python train.py --encoder_arch="efficientnet" --encoder_depths=[3, 3, 3] --encoder_expansion=4 --text_encoder_fused_qkv=true --beta2=0.99 --shampoo_beta=0.95 --warmup_steps=200
Rows from block 7 of the text encoder, named by matrix and row number. Each number is 50 + 12 x the weight over its row's rms, rounded and kept within 0 to 99. All counts start at 0. After the name is the row's rms in percent of the matrix's.
# fc2: MLP down (text_encoder.blocks.7.mlp.fc2.weight, 320x1280), inputs 1003-1061
fc2.0 095:26 59 38 69 50 74 64 48 58 44 59 62 50 46 54 62 71 43 57 52 51 52 70 51 61 47 48 76 63 42 61 42 29 50 17 68 70 30 45 40 56 65 51 68 71 48 59 53 50 53 73 50 55 41 52 32 59 43 61
fc2.1 096:41 31 38 31 44 43 54 71 38 50 58 51 43 59 52 49 58 48 44 48 50 35 38 32 47 40 32 38 46 64 33 60 31 52 42 50 44 28 53 44 47 72 56 53 39 53 69 60 63 58 51 54 39 60 51 40 56 53 50
fc2.2 102:56 40 60 21 41 25 46 41 43 39 31 56 25 40 45 48 30 43 41 46 41 48 28 57 38 29 38 48 51 43 57 50 49 35 58 44 51 62 51 60 38 43 50 41 42 47 47 57 52 64 57 34 31 66 32 57 50 53 42
fc2.3 100:51 45 64 35 47 45 53 55 69 54 49 60 64 61 44 48 22 92 30 66 47 65 48 52 52 33 38 61 54 41 43 51 58 58 65 56 60 64 54 50 34 84 52 47 54 27 29 37 37 60 54 49 56 35 60 48 51 46 52
fc2.4 101:74 59 44 48 35 45 23 65 47 49 63 66 60 63 47 77 34 50 67 44 35 51 58 46 50 65 37 47 39 54 60 72 61 66 76 50 58 40 69 56 47 51 68 40 43 64 50 39 72 61 41 47 38 61 56 48 63 57 33
fc2.5 125:57 38 58 57 26 34 35 31 32 40 58 69 55 48 46 42 50 37 47 46 41 46 43 44 36 37 32 61 31 44 26 35 63 33 33 44 28 39 35 42 37 46 42 57 55 44 23 34 52 27 66 46 62 49 51 33 58 45 38
fc2.215 103:40 46 51 61 59 58 83 68 67 50 38 41 45 63 50 58 45 47 49 61 59 63 62 62 58 49 75 38 52 76 56 50 62 62 67 50 67 62 72 49 50 53 62 55 63 43 53 66 66 67 53 59 57 61 67 70 57 56 63
fc2.216 095:20 75 36 76 61 69 57 35 49 62 42 42 22 57 50 52 58 39 53 61 57 50 59 74 43 51 49 39 59 40 51 43 47 64 73 69 43 22 45 56 44 46 72 49 55 82 60 41 52 63 56 73 34 40 44 35 60 49 66
fc2.217 098:43 49 69 76 63 43 36 35 59 45 53 34 54 58 55 40 57 59 59 59 36 58 52 34 33 55 60 63 59 47 60 30 40 24 61 55 41 69 45 51 50 48 57 56 48 38 49 25 52 42 45 42 57 56 72 64 54 44 39
fc2.218 098:39 44 52 39 51 38 45 38 52 28 58 50 51 23 41 43 30 52 38 77 46 52 45 57 55 26 46 34 58 38 57 36 51 50 51 36 47 62 41 72 48 46 38 57 51 51 59 39 31 55 33 39 79 64 58 47 51 36 42
fc2.219 092:42 50 38 59 69 56 76 40 55 53 64 44 53 44 64 33 31 54 74 62 50 41 55 52 22 36 33 58 52 40 49 45 58 67 54 55 45 73 53 45 33 40 42 57 63 63 50 64 55 21 46 59 52 61 51 62 48 69 62
fc2.220 087:40 52 56 46 36 82 55 51 39 54 59 68 60 34 58 32 09 48 53 50 34 54 55 71 17 71 94 62 52 47 31 47 76 50 37 50 49 90 35 29 51 58 42 62 59 42 58 46 51 48 43 46 76 59 64 64 56 40 76
fc2.221 097:35 58 36 38 44 34 51 69 56 57 41 40 58 50 41 63 31 56 37 42 69 39 30 46 56 53 59 45 60 57 56 72 57 59 62 62 53 58 61 57 52 52 70 28 32 56 68 58 70 59 32 77 52 53 63 52 68 64 74
fc2.222 093:51 62 29 61 49 61 38 46 48 41 54 52 57 48 50 54 61 39 51 38 43 44 61 46 63 48 73 58 47 37 36 45 58 51 36 44 54 43 50 49 49 76 52 37 31 59 57 40 57 46 40 23 63 54 43 48 59 48 65
fc2.223 090:69 47 79 53 43 50 67 65 69 64 50 37 70 51 56 34 78 29 50 69 60 47 52 69 46 54 86 66 42 56 50 50 41 68 57 41 60 72 45 47 77 62 54 47 49 53 69 44 32 41 58 50 32 59 61 63 27 31 45
fc2.224 098:74 36 38 54 37 51 27 39 54 32 46 50 61 48 54 53 33 63 58 49 55 43 51 18 55 56 37 38 58 38 32 50 28 60 20 54 50 53 43 61 57 35 42 29 43 44 39 46 71 58 50 47 49 37 48 33 50 49 52
fc2.225 111:51 43 45 50 51 36 55 33 60 39 34 49 52 46 56 40 59 53 48 45 52 38 40 45 37 32 27 40 59 41 50 34 49 56 44 46 47 43 53 50 30 53 35 64 48 48 24 33 43 42 48 41 47 60 44 35 38 45 34
fc2.226 099:59 51 58 60 59 65 59 60 50 68 46 31 42 34 53 36 26 40 53 51 39 30 54 60 38 69 45 58 37 55 38 46 45 38 62 54 59 29 28 55 46 66 60 51 56 51 57 54 41 43 48 57 37 49 39 38 55 45 58
fc2.227 098:43 48 47 58 45 44 64 57 36 57 38 51 32 44 43 43 43 46 55 42 43 58 89 48 40 51 46 62 56 29 57 55 43 33 64 55 54 48 38 50 57 64 38 40 56 38 42 47 51 34 72 39 63 37 59 46 53 48 72
fc2.228 105:77 57 50 33 47 40 34 53 45 39 29 46 39 38 47 42 20 70 62 48 44 57 58 54 50 69 66 49 66 57 57 70 54 71 59 40 48 65 57 62 40 60 35 68 50 59 66 45 35 23 44 44 51 58 52 50 43 66 60
fc2.229 110:46 64 64 70 39 57 74 54 54 50 60 64 64 72 46 43 43 56 52 46 63 63 53 68 38 70 81 29 57 94 61 58 53 58 41 56 44 77 35 56 62 49 50 58 54 65 58 67 59 37 56 80 35 46 50 71 41 62 41
fc2.230 107:44 62 31 49 58 40 72 39 50 52 34 38 27 24 51 41 53 35 49 30 56 45 54 62 47 39 44 42 50 53 64 36 38 41 67 57 45 46 46 66 35 32 50 74 52 35 48 35 60 52 30 44 39 49 41 62 54 53 46
fc2.231 101:43 66 24 53 38 42 41 40 45 56 48 57 46 38 52 55 39 41 40 39 45 61 37 53 36 49 30 06 59 38 46 42 57 43 54 58 52 78 39 46 61 24 77 40 55 37 35 51 62 55 70 51 50 34 54 27 50 47 54
fc2.232 095:59 48 63 53 53 59 42 44 42 54 46 59 53 47 40 50 28 70 31 35 43 51 51 48 44 57 53 68 48 66 63 42 61 47 66 62 52 55 65 48 36 46 53 72 49 43 67 47 50 33 58 59 50 58 46 72 48 38 53
fc2.233 090:26 40 44 46 43 50 56 46 65 48 55 37 28 56 60 55 43 79 51 47 45 38 37 66 46 47 57 51 37 50 52 69 52 57 54 71 42 62 38 47 70 38 70 69 79 45 58 51 52 33 62 60 39 70 54 48 55 51 51
fc2.234 102:36 39 46 28 54 55 43 48 50 28 45 51 56 56 37 55 53 39 66 39 48 40 27 58 39 38 57 51 41 58 46 45 33 44 28 34 56 29 44 36 68 37 49 09 37 53 50 35 50 63 38 32 57 42 23 45 47 35 64
fc2.235 088:35 57 51 55 54 40 66 60 61 55 45 55 47 42 63 64 50 31 54 39 52 23 45 40 61 43 27 61 40 50 40 52 34 40 37 42 61 34 37 35 48 46 43 31 46 62 45 57 40 41 34 56 52 45 57 59 35 43 53
fc2.236 098:84 30 36 55 51 48 46 47 68 38 71 71 56 41 37 60 63 58 34 50 39 44 51 44 59 51 50 61 40 58 29 56 61 62 48 44 35 69 39 61 67 34 58 41 45 41 42 53 38 48 56 55 68 27 68 53 58 60 65
fc2.237 103:60 56 47 48 54 71 35 59 59 28 69 50 38 48 60 36 38 58 69 60 75 65 64 40 46 65 58 46 46 78 45 47 66 49 36 49 50 46 40 46 67 68 45 58 55 46 51 61 61 66 52 63 57 54 72 40 53 50 58
fc2.238 104:24 47 53 28 36 77 56 53 42 69 33 41 48 46 53 63 59 43 62 53 83 47 65 38 58 67 74 46 36 67 75 45 40 51 76 55 49 55 53 52 50 54 42 53 55 48 64 58 51 78 40 53 53 66 44 59 47 44 41
fc2.239 094:64 59 79 56 85 29 53 49 51 42 47 53 24 63 53 29 49 49 48 59 44 45 56 45 41 46 70 42 51 57 42 60 46 30 38 40 40 56 65 59 56 59 52 53 65 59 75 47 45 44 48 54 51 61 65 55 46 56 50
fc2.240 103:52 47 55 21 60 45 37 56 71 59 51 53 72 46 47 64 27 59 53 53 48 61 38 50 56 53 32 64 62 73 53 60 51 53 68 53 33 63 57 40 37 20 53 62 53 66 46 62 46 32 54 48 26 66 46 55 49 37 38
fc2.241 090:52 34 55 41 39 41 35 52 70 57 55 62 74 56 42 60 36 69 41 41 43 32 52 38 35 32 29 64 37 55 55 53 50 59 46 67 40 26 39 52 62 63 45 27 44 69 56 55 68 54 72 55 42 45 63 65 43 40 38
fc2.242 100:50 39 62 63 36 52 59 48 46 37 55 50 59 47 52 56 63 50 42 52 52 52 49 47 53 49 43 63 56 45 61 70 39 59 20 60 59 30 68 52 43 53 56 66 32 55 59 57 56 54 44 48 84 48 66 58 54 71 70
fc2.243 097:43 48 41 60 52 43 61 33 28 48 64 60 50 38 42 35 45 56 45 65 61 45 53 40 39 66 70 41 50 47 54 65 84 49 26 53 41 51 53 43 50 57 60 42 37 63 39 43 59 44 35 59 44 55 57 46 45 83 62
fc2.244 099:81 48 59 58 45 28 48 56 44 36 38 41 61 46 54 36 48 48 40 49 47 40 30 48 75 46 49 59 47 32 41 44 37 48 54 54 70 62 52 47 39 46 34 55 52 22 41 22 22 62 56 35 57 50 84 47 50 52 30
fc2.245 095:60 53 45 66 45 37 55 44 34 37 55 48 60 51 46 42 49 28 35 55 43 35 46 40 61 71 63 59 58 55 47 43 47 27 25 77 41 21 44 44 67 57 48 67 51 61 51 52 57 66 69 54 44 36 55 55 21 62 61
fc2.246 106:42 48 54 64 56 57 48 49 51 52 65 53 62 58 51 45 66 67 49 62 63 78 52 77 66 37 72 47 55 79 59 53 53 59 74 59 65 78 67 45 66 70 69 63 65 58 45 47 51 68 70 60 67 50 73 57 54 41 58
fc2.247 098:52 67 72 50 37 22 34 50 54 57 55 40 36 40 51 33 55 38 39 61 84 34 47 65 48 51 37 53 30 38 48 34 37 53 57 46 49 39 36 31 46 56 46 33 39 56 39 28 56 42 51 56 42 49 70 52 44 35 48
fc2.248 097:54 48 63 75 44 49 76 45 56 37 53 42 55 34 44 32 61 48 70 68 50 60 53 62 55 71 55 37 73 31 76 58 54 56 47 50 61 42 44 57 38 67 65 49 60 63 44 48 49 43 30 53 54 64 44 60 45 44 53
fc2.249 103:57 67 60 56 52 40 47 40 41 35 71 48 44 48 31 45 24 42 46 42 46 51 29 47 29 51 40 57 52 37 62 41 40 35 44 49 40 55 59 52 26 17 62 64 52 53 52 41 61 56 36 30 37 52 43 38 50 50 34
fc2.250 091:42 33 58 57 40 40 49 46 39 37 58 59 53 54 57 66 54 58 37 40 32 45 64 36 66 33 46 32 32 20 35 61 32 57 41 80 58 37 54 52 50 36 46 56 68 24 65 46 47 52 53 43 31 37 54 50 54 77 17
fc2.251 094:56 46 33 74 53 47 50 48 57 70 54 55 47 53 42 40 34 33 37 39 46 39 51 50 70 17 51 69 50 45 51 67 58 57 40 65 36 43 57 57 45 46 44 42 59 47 46 45 48 60 38 57 52 46 35 47 60 40 43
fc2.252 098:47 52 44 28 56 53 44 64 59 40 65 51 52 48 54 37 71 50 33 31 68 57 34 16 42 77 51 53 60 49 48 54 37 43 32 41 27 41 45 66 46 41 46 49 40 50 51 32 58 69 36 57 52 50 41 59 53 58 60
fc2.253 099:65 50 61 51 49 57 56 63 59 59 54 66 42 50 44 61 47 48 39 56 47 57 42 59 44 68 50 77 44 43 64 61 65 57 47 58 40 63 48 68 62 48 49 72 70 70 37 49 46 72 41 29 35 67 46 41 74 42 31
fc2.254 099:44 50 60 63 59 47 54 48 42 72 51 43 27 51 30 55 34 70 37 83 61 44 46 56 52 35 55 64 34 37 54 51 54 49 66 52 49 57 58 29 32 61 48 38 44 63 30 49 56 56 39 53 52 43 68 39 64 15 54
fc2.255 099:26 38 39 64 35 60 72 37 53 48 37 46 30 56 44 33 34 33 52 65 45 54 73 61 47 42 40 62 34 62 60 42 47 34 50 40 47 51 45 43 59 26 36 34 34 37 56 43 56 28 65 29 57 45 49 65 29 44 34
fc2.256 104:60 30 22 37 44 54 35 49 48 31 46 43 49 34 39 61 51 48 55 47 55 68 69 47 62 25 31 48 61 62 46 51 63 38 52 45 49 53 74 71 75 44 46 55 54 60 60 49 62 52 42 37 44 47 21 46 50 46 46
fc2.257 104:52 43 47 39 43 46 22 53 54 70 46 44 42 42 41 51 34 30 39 41 31 30 28 35 62 34 23 33 28 27 54 57 41 58 50 51 40 31 49 42 54 47 35 49 52 51 37 47 49 32 27 35 46 61 41 28 49 54 34
fc2.258 099:35 66 56 59 57 76 55 61 46 47 57 59 34 55 56 42 54 15 66 68 70 47 51 38 39 59 46 28 39 49 42 45 34 56 46 42 50 32 47 34 47 64 54 62 43 69 54 37 28 46 55 70 42 50 28 42 31 43 45
fc2.259 098:73 55 64 52 47 50 45 40 52 57 61 53 36 67 42 45 48 51 62 15 34 49 47 61 72 59 49 61 47 32 53 37 64 43 72 58 33 43 54 67 77 50 42 45 44 43 59 47 45 60 58 51 66 34 51 47 42 25 29
fc2.260 115:57 44 57 23 47 64 68 37 24 32 36 45 49 57 59 30 38 37 73 35 39 48 35 48 26 63 49 48 44 53 42 30 41 37 32 29 50 40 47 41 58 38 42 52 61 37 38 48 41 47 45 30 46 45 36 46 42 28 32
fc2.261 099:41 46 59 55 87 59 66 50 63 70 50 51 40 57 42 50 45 39 50 40 77 59 45 66 45 52 61 53 55 39 71 66 68 58 56 51 82 47 62 66 66 52 53 45 46 62 50 50 64 53 38 51 39 44 53 56 64 46 57
fc2.262 091:35 57 66 54 64 56 84 63 34 46 57 61 60 49 62 48 32 51 29 61 33 30 58 62 39 63 69 35 69 75 57 46 55 49 40 47 42 57 39 55 53 49 62 52 52 47 49 56 65 38 52 55 40 37 31 64 42 49 61
fc2.263 101:41 45 51 63 39 43 27 57 33 37 41 58 41 62 44 62 28 43 24 54 44 51 54 39 62 67 68 14 46 64 49 43 53 44 60 59 61 63 43 45 39 35 47 60 42 45 39 48 46 37 51 59 07 30 44 36 56 67 52
fc2.264 093:41 56 63 59 32 41 50 62 68 48 42 47 57 71 46 78 29 61 41 70 52 38 49 51 55 52 58 66 35 37 48 56 64 47 49 44 61 85 52 55 45 32 37 34 39 57 41 55 57 64 38 34 47 39 41 57 22 61 47
fc2.265 110:32 46 43 42 46 28 20 51 37 49 39 51 33 34 41 58 24 31 34 59 42 37 42 36 50 58 45 30 46 48 51 53 75 44 28 57 57 32 44 37 40 57 46 37 39 37 45 44 66 42 38 36 50 46 61 32 48 44 59
fc2.266 102:41 43 52 36 63 49 30 53 40 39 35 43 56 36 38 36 54 46 36 45 51 55 63 53 34 42 66 58 40 83 35 18 49 45 26 42 49 66 35 57 49 53 39 24 32 35 58 32 38 58 69 43 53 46 57 61 44 31 35
fc2.267 103:58 40 52 47 30 50 51 47 58 37 55 36 55 59 73 48 48 61 41 33 64 54 48 57 67 67 33 42 50 62 47 49 59 40 48 41 64 45 53 41 49 60 52 36 41 68 62 69 54 58 42 56 43 72 76 44 45 51 57
fc2.268 110:37 33 52 48 66 65 18 49 47 36 31 38 33 50 58 38 48 76 53 36 47 61 32 57 47 42 44 28 49 39 29 68 36 64 52 43 46 55 29 46 38 40 42 74 47 47 46 45 33 54 53 57 42 39 69 53 49 44 53
fc2.269 097:42 44 39 44 62 54 61 54 59 41 59 22 14 48 62 31 63 49 36 49 44 33 58 47 38 56 28 49 47 53 52 42 33 54 36 34 39 27 54 57 50 52 54 45 60 43 46 53 54 83 50 22 49 46 28 68 61 50 48
fc2.270 097:45 64 21 37 57 50 35 64 61 59 53 54 53 50 47 29 86 61 51 56 51 58 64 51 56 49 70 58 45 57 45 61 47 53 38 18 64 49 48 44 49 66 39 51 53 60 45 60 31 56 49 40 62 63 38 57 57 55 56
fc2.271 109:63 38 39 83 58 53 33 40 53 49 59 60 63 49 41 70 68 54 43 54 54 63 47 51 75 36 63 59 49 43 52 61 55 62 45 61 55 67 47 37 64 42 39 56 53 57 55 47 67 65 45 49 61 47 80 57 55 48 55
fc2.272 099:46 60 40 43 41 35 83 46 42 42 59 39 38 45 68 12 61 46 46 67 39 48 54 40 28 40 46 43 63 58 41 53 43 63 37 32 47 41 38 52 39 57 54 70 42 45 66 40 31 51 74 51 50 59 60 56 53 59 59
fc2.273 088:69 53 48 49 59 46 47 64 59 50 38 48 73 37 62 49 46 43 13 63 42 38 58 65 62 45 46 32 40 22 63 68 61 71 73 55 42 32 46 45 30 49 53 66 50 40 54 54 52 42 26 48 52 45 52 52 53 69 63
fc2.274 106:53 39 39 51 58 47 37 46 51 56 33 46 52 46 52 40 36 33 43 27 56 45 50 34 40 37 53 38 49 57 56 44 54 44 54 33 31 32 52 51 50 36 46 51 55 53 51 38 55 57 54 37 39 46 72 45 26 47 33
fc2.275 093:46 43 63 60 55 37 65 59 52 56 30 64 51 51 54 67 56 66 46 45 16 58 59 63 53 56 59 57 38 42 39 65 80 45 61 53 59 54 58 51 28 68 38 43 55 33 44 66 52 44 44 35 65 50 43 43 42 50 55
fc2.276 101:42 60 48 50 61 50 25 58 57 56 67 61 43 55 62 68 64 48 53 49 53 48 71 43 69 60 28 44 45 38 48 47 81 54 38 53 48 46 39 58 53 48 61 42 46 60 25 52 62 57 40 54 44 75 53 26 68 51 56
fc2.277 095:60 55 33 40 75 59 50 41 50 49 50 62 43 38 54 50 47 57 41 34 67 43 50 58 39 51 32 49 52 51 32 46 56 54 57 53 44 15 57 38 51 26 53 52 49 90 67 55 64 53 60 59 24 55 50 70 49 31 55
fc2.278 096:61 39 65 47 43 80 51 45 61 59 46 68 37 68 70 59 50 27 45 54 72 47 59 63 71 45 33 55 63 35 62 53 57 61 76 48 58 36 46 73 52 60 28 47 46 68 34 42 61 43 43 49 37 51 40 67 59 46 53
fc2.279 100:66 49 49 70 48 66 63 65 58 32 49 79 44 47 39 69 55 43 55 53 40 58 56 69 62 64 43 48 57 49 64 58 53 44 49 77 52 26 53 67 57 34 45 48 51 57 56 67 72 58 73 50 46 51 20 41 46 55 58
fc2.280 113:53 48 47 45 63 65 45 43 58 49 64 63 55 42 51 65 65 48 49 60 65 60 57 60 65 31 55 67 60 80 60 52 44 52 35 56 73 46 46 61 58 51 59 65 69 60 65 61 45 48 61 64 77 36 56 45 67 66 63
fc2.281 115:90 57 45 40 63 54 34 70 29 51 48 64 43 44 61 54 51 73 71 24 21 56 49 69 79 64 46 67 54 28 44 55 59 44 52 34 54 69 51 80 38 81 50 48 57 35 46 45 46 63 63 23 58 51 43 47 56 54 36
fc2.282 116:63 53 65 45 56 73 32 59 48 58 48 52 58 56 55 61 61 42 40 37 54 40 71 56 64 59 58 56 59 70 50 48 54 63 49 63 49 28 40 50 79 60 62 50 59 55 85 36 59 55 58 60 57 47 52 60 57 39 65
fc2.283 092:64 57 29 46 54 43 56 70 55 73 50 61 60 64 47 62 42 59 33 43 25 62 57 60 71 60 40 60 51 52 43 60 53 60 60 49 48 36 44 33 42 20 46 48 56 59 51 52 54 60 45 47 52 68 25 46 60 50 57
fc2.284 098:34 56 56 61 48 51 73 65 47 76 55 56 64 65 74 63 55 43 55 59 57 60 31 46 32 66 48 50 57 56 51 38 52 54 58 68 42 64 42 43 14 63 64 73 63 50 43 51 51 52 54 45 43 56 50 46 57 62 39
fc2.285 093:61 48 68 63 42 56 59 64 47 47 44 53 72 70 69 49 63 78 73 33 59 56 69 44 61 59 37 59 67 44 36 33 42 60 56 57 36 52 35 43 58 45 43 61 34 56 59 64 60 70 77 41 53 49 44 39 41 46 60
fc2.286 099:28 46 49 68 45 27 44 50 42 55 24 48 33 39 59 65 51 48 32 41 30 48 41 51 65 67 65 39 35 49 55 45 49 43 47 67 52 49 49 37 45 48 38 37 30 63 49 51 43 39 75 50 24 21 56 37 49 46 48
fc2.287 092:41 36 37 59 59 12 60 45 43 41 62 57 59 55 44 49 64 37 33 55 46 54 51 74 43 65 52 35 46 50 48 45 51 51 55 51 49 45 34 76 43 38 48 44 61 44 45 39 44 25 42 45 44 55 43 52 55 54 46
fc2.288 101:56 45 49 57 82 71 60 42 59 59 63 53 50 66 57 43 46 53 40 50 50 53 45 56 52 48 30 53 33 51 40 47 48 51 47 41 50 35 60 33 29 47 46 58 39 41 50 40 39 38 65 41 44 26 46 45 36 43 38
fc2.289 109:45 49 72 62 61 40 58 53 56 53 58 60 75 53 55 50 48 66 44 43 63 57 51 54 49 37 51 45 65 60 59 64 72 70 72 64 58 50 42 42 56 80 65 35 45 60 40 54 66 62 60 55 15 42 67 75 48 45 47
fc2.290 114:38 47 44 53 36 64 51 49 68 63 57 53 58 46 48 75 56 36 71 52 59 43 63 54 69 39 57 47 61 49 35 55 49 62 52 46 71 58 59 55 52 55 67 29 43 61 47 61 63 63 33 62 72 61 66 51 63 58 67
fc2.291 098:29 37 73 62 58 70 56 56 63 25 56 55 69 45 69 58 68 24 53 76 60 53 71 68 69 62 68 44 48 62 56 29 35 37 41 65 60 60 40 54 54 47 51 58 53 67 45 61 53 58 66 39 73 48 52 49 48 67 61
fc2.292 107:61 33 53 42 41 54 22 48 57 52 51 65 46 40 45 43 54 50 50 28 53 40 40 41 39 48 50 44 42 32 26 54 55 58 18 46 51 61 31 51 52 47 45 62 51 50 62 36 29 57 48 61 46 53 41 33 32 53 49
fc2.293 099:60 50 35 22 61 32 36 45 58 59 57 72 35 44 62 44 62 54 53 33 54 48 65 53 47 62 40 32 69 41 48 57 53 69 44 60 59 51 31 62 48 60 47 57 50 60 48 46 56 45 47 56 60 31 49 38 58 67 54
fc2.294 102:41 39 86 64 44 36 50 35 45 62 45 29 36 50 40 45 52 42 38 70 46 60 58 57 47 40 76 63 44 56 45 41 22 46 33 55 45 58 73 43 55 36 40 67 49 45 56 39 42 55 49 65 56 49 57 60 64 45 54
fc2.295 106:56 53 61 53 58 68 52 61 44 55 49 59 51 50 61 44 55 59 61 63 66 64 62 99 50 65 51 55 68 65 61 43 60 69 69 45 81 58 43 40 41 67 44 61 40 41 55 45 60 49 42 52 55 49 48 52 55 29 61
fc2.296 089:51 46 40 31 57 53 60 44 57 45 54 49 63 49 52 48 68 67 49 51 60 59 56 76 61 45 38 46 56 52 29 45 41 56 46 45 42 51 36 53 43 42 67 41 48 59 75 50 30 63 50 60 83 47 67 47 61 31 42
fc2.297 115:28 51 44 46 60 35 73 38 45 47 49 42 40 39 63 59 46 50 54 46 54 46 41 45 43 48 23 33 38 40 27 52 57 49 34 55 44 44 35 44 38 43 49 53 29 58 26 49 35 52 27 67 28 52 56 27 52 26 52
fc2.298 108:46 41 53 54 51 47 44 58 60 45 58 58 39 49 58 49 50 62 58 52 79 81 53 48 61 54 50 58 56 37 67 74 47 63 56 58 60 48 51 52 72 58 52 64 63 67 50 54 65 59 48 71 58 55 68 60 57 56 77
fc2.299 100:29 57 38 19 59 29 32 65 40 35 35 43 33 28 51 72 50 58 38 29 47 58 49 47 38 62 46 54 39 48 71 65 58 73 62 42 35 51 45 74 57 58 50 70 32 70 42 54 55 36 17 66 58 52 47 30 45 50 55
fc2.300 097:47 37 49 37 49 52 55 55 41 47 44 61 46 70 45 34 51 44 56 35 56 36 53 37 55 39 56 40 62 49 48 60 44 69 34 23 53 57 58 42 52 49 59 58 45 51 64 67 28 50 64 52 43 51 34 58 51 58 37
fc2.301 104:35 64 32 48 50 33 56 59 46 47 37 44 45 47 56 46 71 30 39 55 34 30 39 54 40 26 52 28 51 55 33 53 41 58 39 47 46 51 44 65 67 45 63 52 20 46 35 59 62 61 40 63 29 29 49 43 31 44 61
fc2.302 089:52 49 53 60 22 40 49 69 59 50 49 51 59 50 60 61 56 66 57 52 58 61 40 47 52 36 65 50 57 42 51 33 54 46 31 55 55 67 42 41 48 35 60 45 42 47 31 40 62 38 50 40 81 45 56 60 50 39 72
fc2.303 100:51 53 23 35 55 51 76 41 57 46 47 31 29 53 57 51 53 55 64 75 74 41 66 51 34 45 41 46 71 79 48 59 42 56 60 40 53 69 48 75 70 50 53 69 46 51 56 69 48 55 63 59 70 59 69 42 33 55 58
fc2.304 090:46 29 45 47 59 38 55 44 69 35 49 61 41 56 71 29 63 55 40 53 57 46 39 78 42 73 45 37 66 61 51 57 51 54 39 47 57 63 52 46 11 52 46 54 43 31 47 65 58 28 33 40 51 41 47 57 57 52 40
fc2.305 113:79 69 53 51 42 45 35 40 46 75 47 52 49 67 69 52 50 67 47 32 66 58 66 50 37 45 63 63 56 71 50 55 45 50 68 54 49 63 61 57 54 68 55 69 57 49 72 64 55 41 70 49 45 49 49 61 46 53 32
fc2.306 096:65 43 40 45 59 47 38 75 40 43 60 59 70 31 54 71 50 42 45 46 56 46 62 69 64 92 56 52 47 48 55 49 58 47 52 32 63 55 68 55 43 65 47 39 56 43 49 58 54 39 54 40 71 34 39 53 43 42 62
fc2.307 097:45 59 60 40 48 48 39 52 32 67 44 47 66 56 49 51 35 65 60 35 45 68 36 59 44 32 51 45 73 78 51 50 36 59 34 47 62 60 38 36 30 45 41 61 57 63 53 46 54 46 56 46 39 55 38 43 52 42 32
fc2.308 109:58 34 33 33 51 46 45 30 38 50 43 45 62 47 27 55 49 37 43 68 46 63 67 70 40 23 35 60 38 49 57 44 32 36 32 38 52 29 32 42 58 56 53 38 51 35 47 37 34 55 45 25 59 45 38 56 42 50 48
fc2.309 087:34 41 45 49 69 63 66 42 57 16 43 47 55 57 44 34 39 27 52 61 57 45 41 23 37 69 52 31 30 49 61 43 49 54 57 48 56 62 54 46 49 26 41 49 57 69 44 49 51 52 56 46 46 72 48 51 73 72 55
fc2.310 093:53 48 55 71 63 75 29 33 52 53 42 49 55 46 49 52 67 47 52 61 60 49 46 58 69 41 69 30 49 89 39 58 52 42 58 44 45 50 51 48 70 49 23 47 50 61 60 57 60 36 50 64 46 44 64 50 48 44 55
fc2.311 090:64 68 61 52 74 67 52 53 43 66 53 48 39 43 64 44 80 42 65 60 49 47 50 32 50 58 55 53 43 35 62 59 45 58 60 53 45 39 52 63 93 74 26 53 57 51 58 37 30 79 54 54 45 44 61 60 29 45 50
fc2.312 099:53 57 43 48 32 31 90 39 53 50 43 54 58 49 43 73 49 44 43 76 56 22 42 52 52 58 48 69 50 33 58 44 64 28 47 38 62 42 60 81 33 63 29 48 29 43 59 60 49 62 79 52 63 70 38 58 35 64 51
fc2.313 107:34 52 67 55 59 43 51 59 40 62 43 46 56 48 47 62 44 62 65 78 50 47 55 40 42 33 44 37 46 64 57 58 64 53 67 58 54 78 60 52 52 45 46 40 80 55 47 50 54 52 67 62 48 48 74 61 69 81 44
fc2.314 093:37 50 34 77 23 79 53 66 43 54 72 51 46 76 56 49 53 35 54 62 48 44 71 47 46 51 67 46 64 48 67 52 57 42 44 66 57 34 31 44 52 43 77 51 64 56 53 57 59 56 63 50 51 41 30 37 67 86 43
fc2.315 096:51 54 32 36 62 42 73 69 71 48 51 52 49 44 47 57 62 26 47 36 42 62 70 55 60 59 67 62 57 43 56 53 60 61 47 39 65 70 65 63 35 33 59 67 44 63 61 50 76 58 49 58 46 58 29 37 51 48 67
fc2.316 099:25 54 54 59 40 59 66 30 43 39 48 55 72 34 48 34 57 62 67 86 48 60 38 58 39 39 41 36 26 51 38 45 61 29 33 61 50 65 45 60 62 58 42 36 49 41 45 58 61 58 69 37 62 54 42 42 43 43 54
fc2.317 094:62 51 42 51 22 57 53 50 58 49 66 50 50 30 67 40 58 48 70 53 33 58 38 40 45 69 63 53 49 59 50 70 42 36 42 47 47 53 41 65 43 39 51 70 72 51 64 36 43 45 30 60 46 45 40 48 63 59 51
fc2.318 091:57 62 54 71 64 45 56 60 58 40 44 42 44 41 40 73 41 46 49 72 39 51 69 62 45 68 67 62 48 43 62 51 53 64 51 56 69 45 58 55 35 52 39 51 54 55 37 42 49 35 70 63 52 39 40 31 54 67 58
fc2.319 100:36 45 66 42 41 73 31 26 38 66 47 38 42 54 38 41 44 48 43 47 40 52 31 53 31 28 33 57 47 63 37 34 50 32 09 37 60 43 33 36 28 44 57 36 57 36 34 40 44 57 53 46 44 43 56 45 66 38 60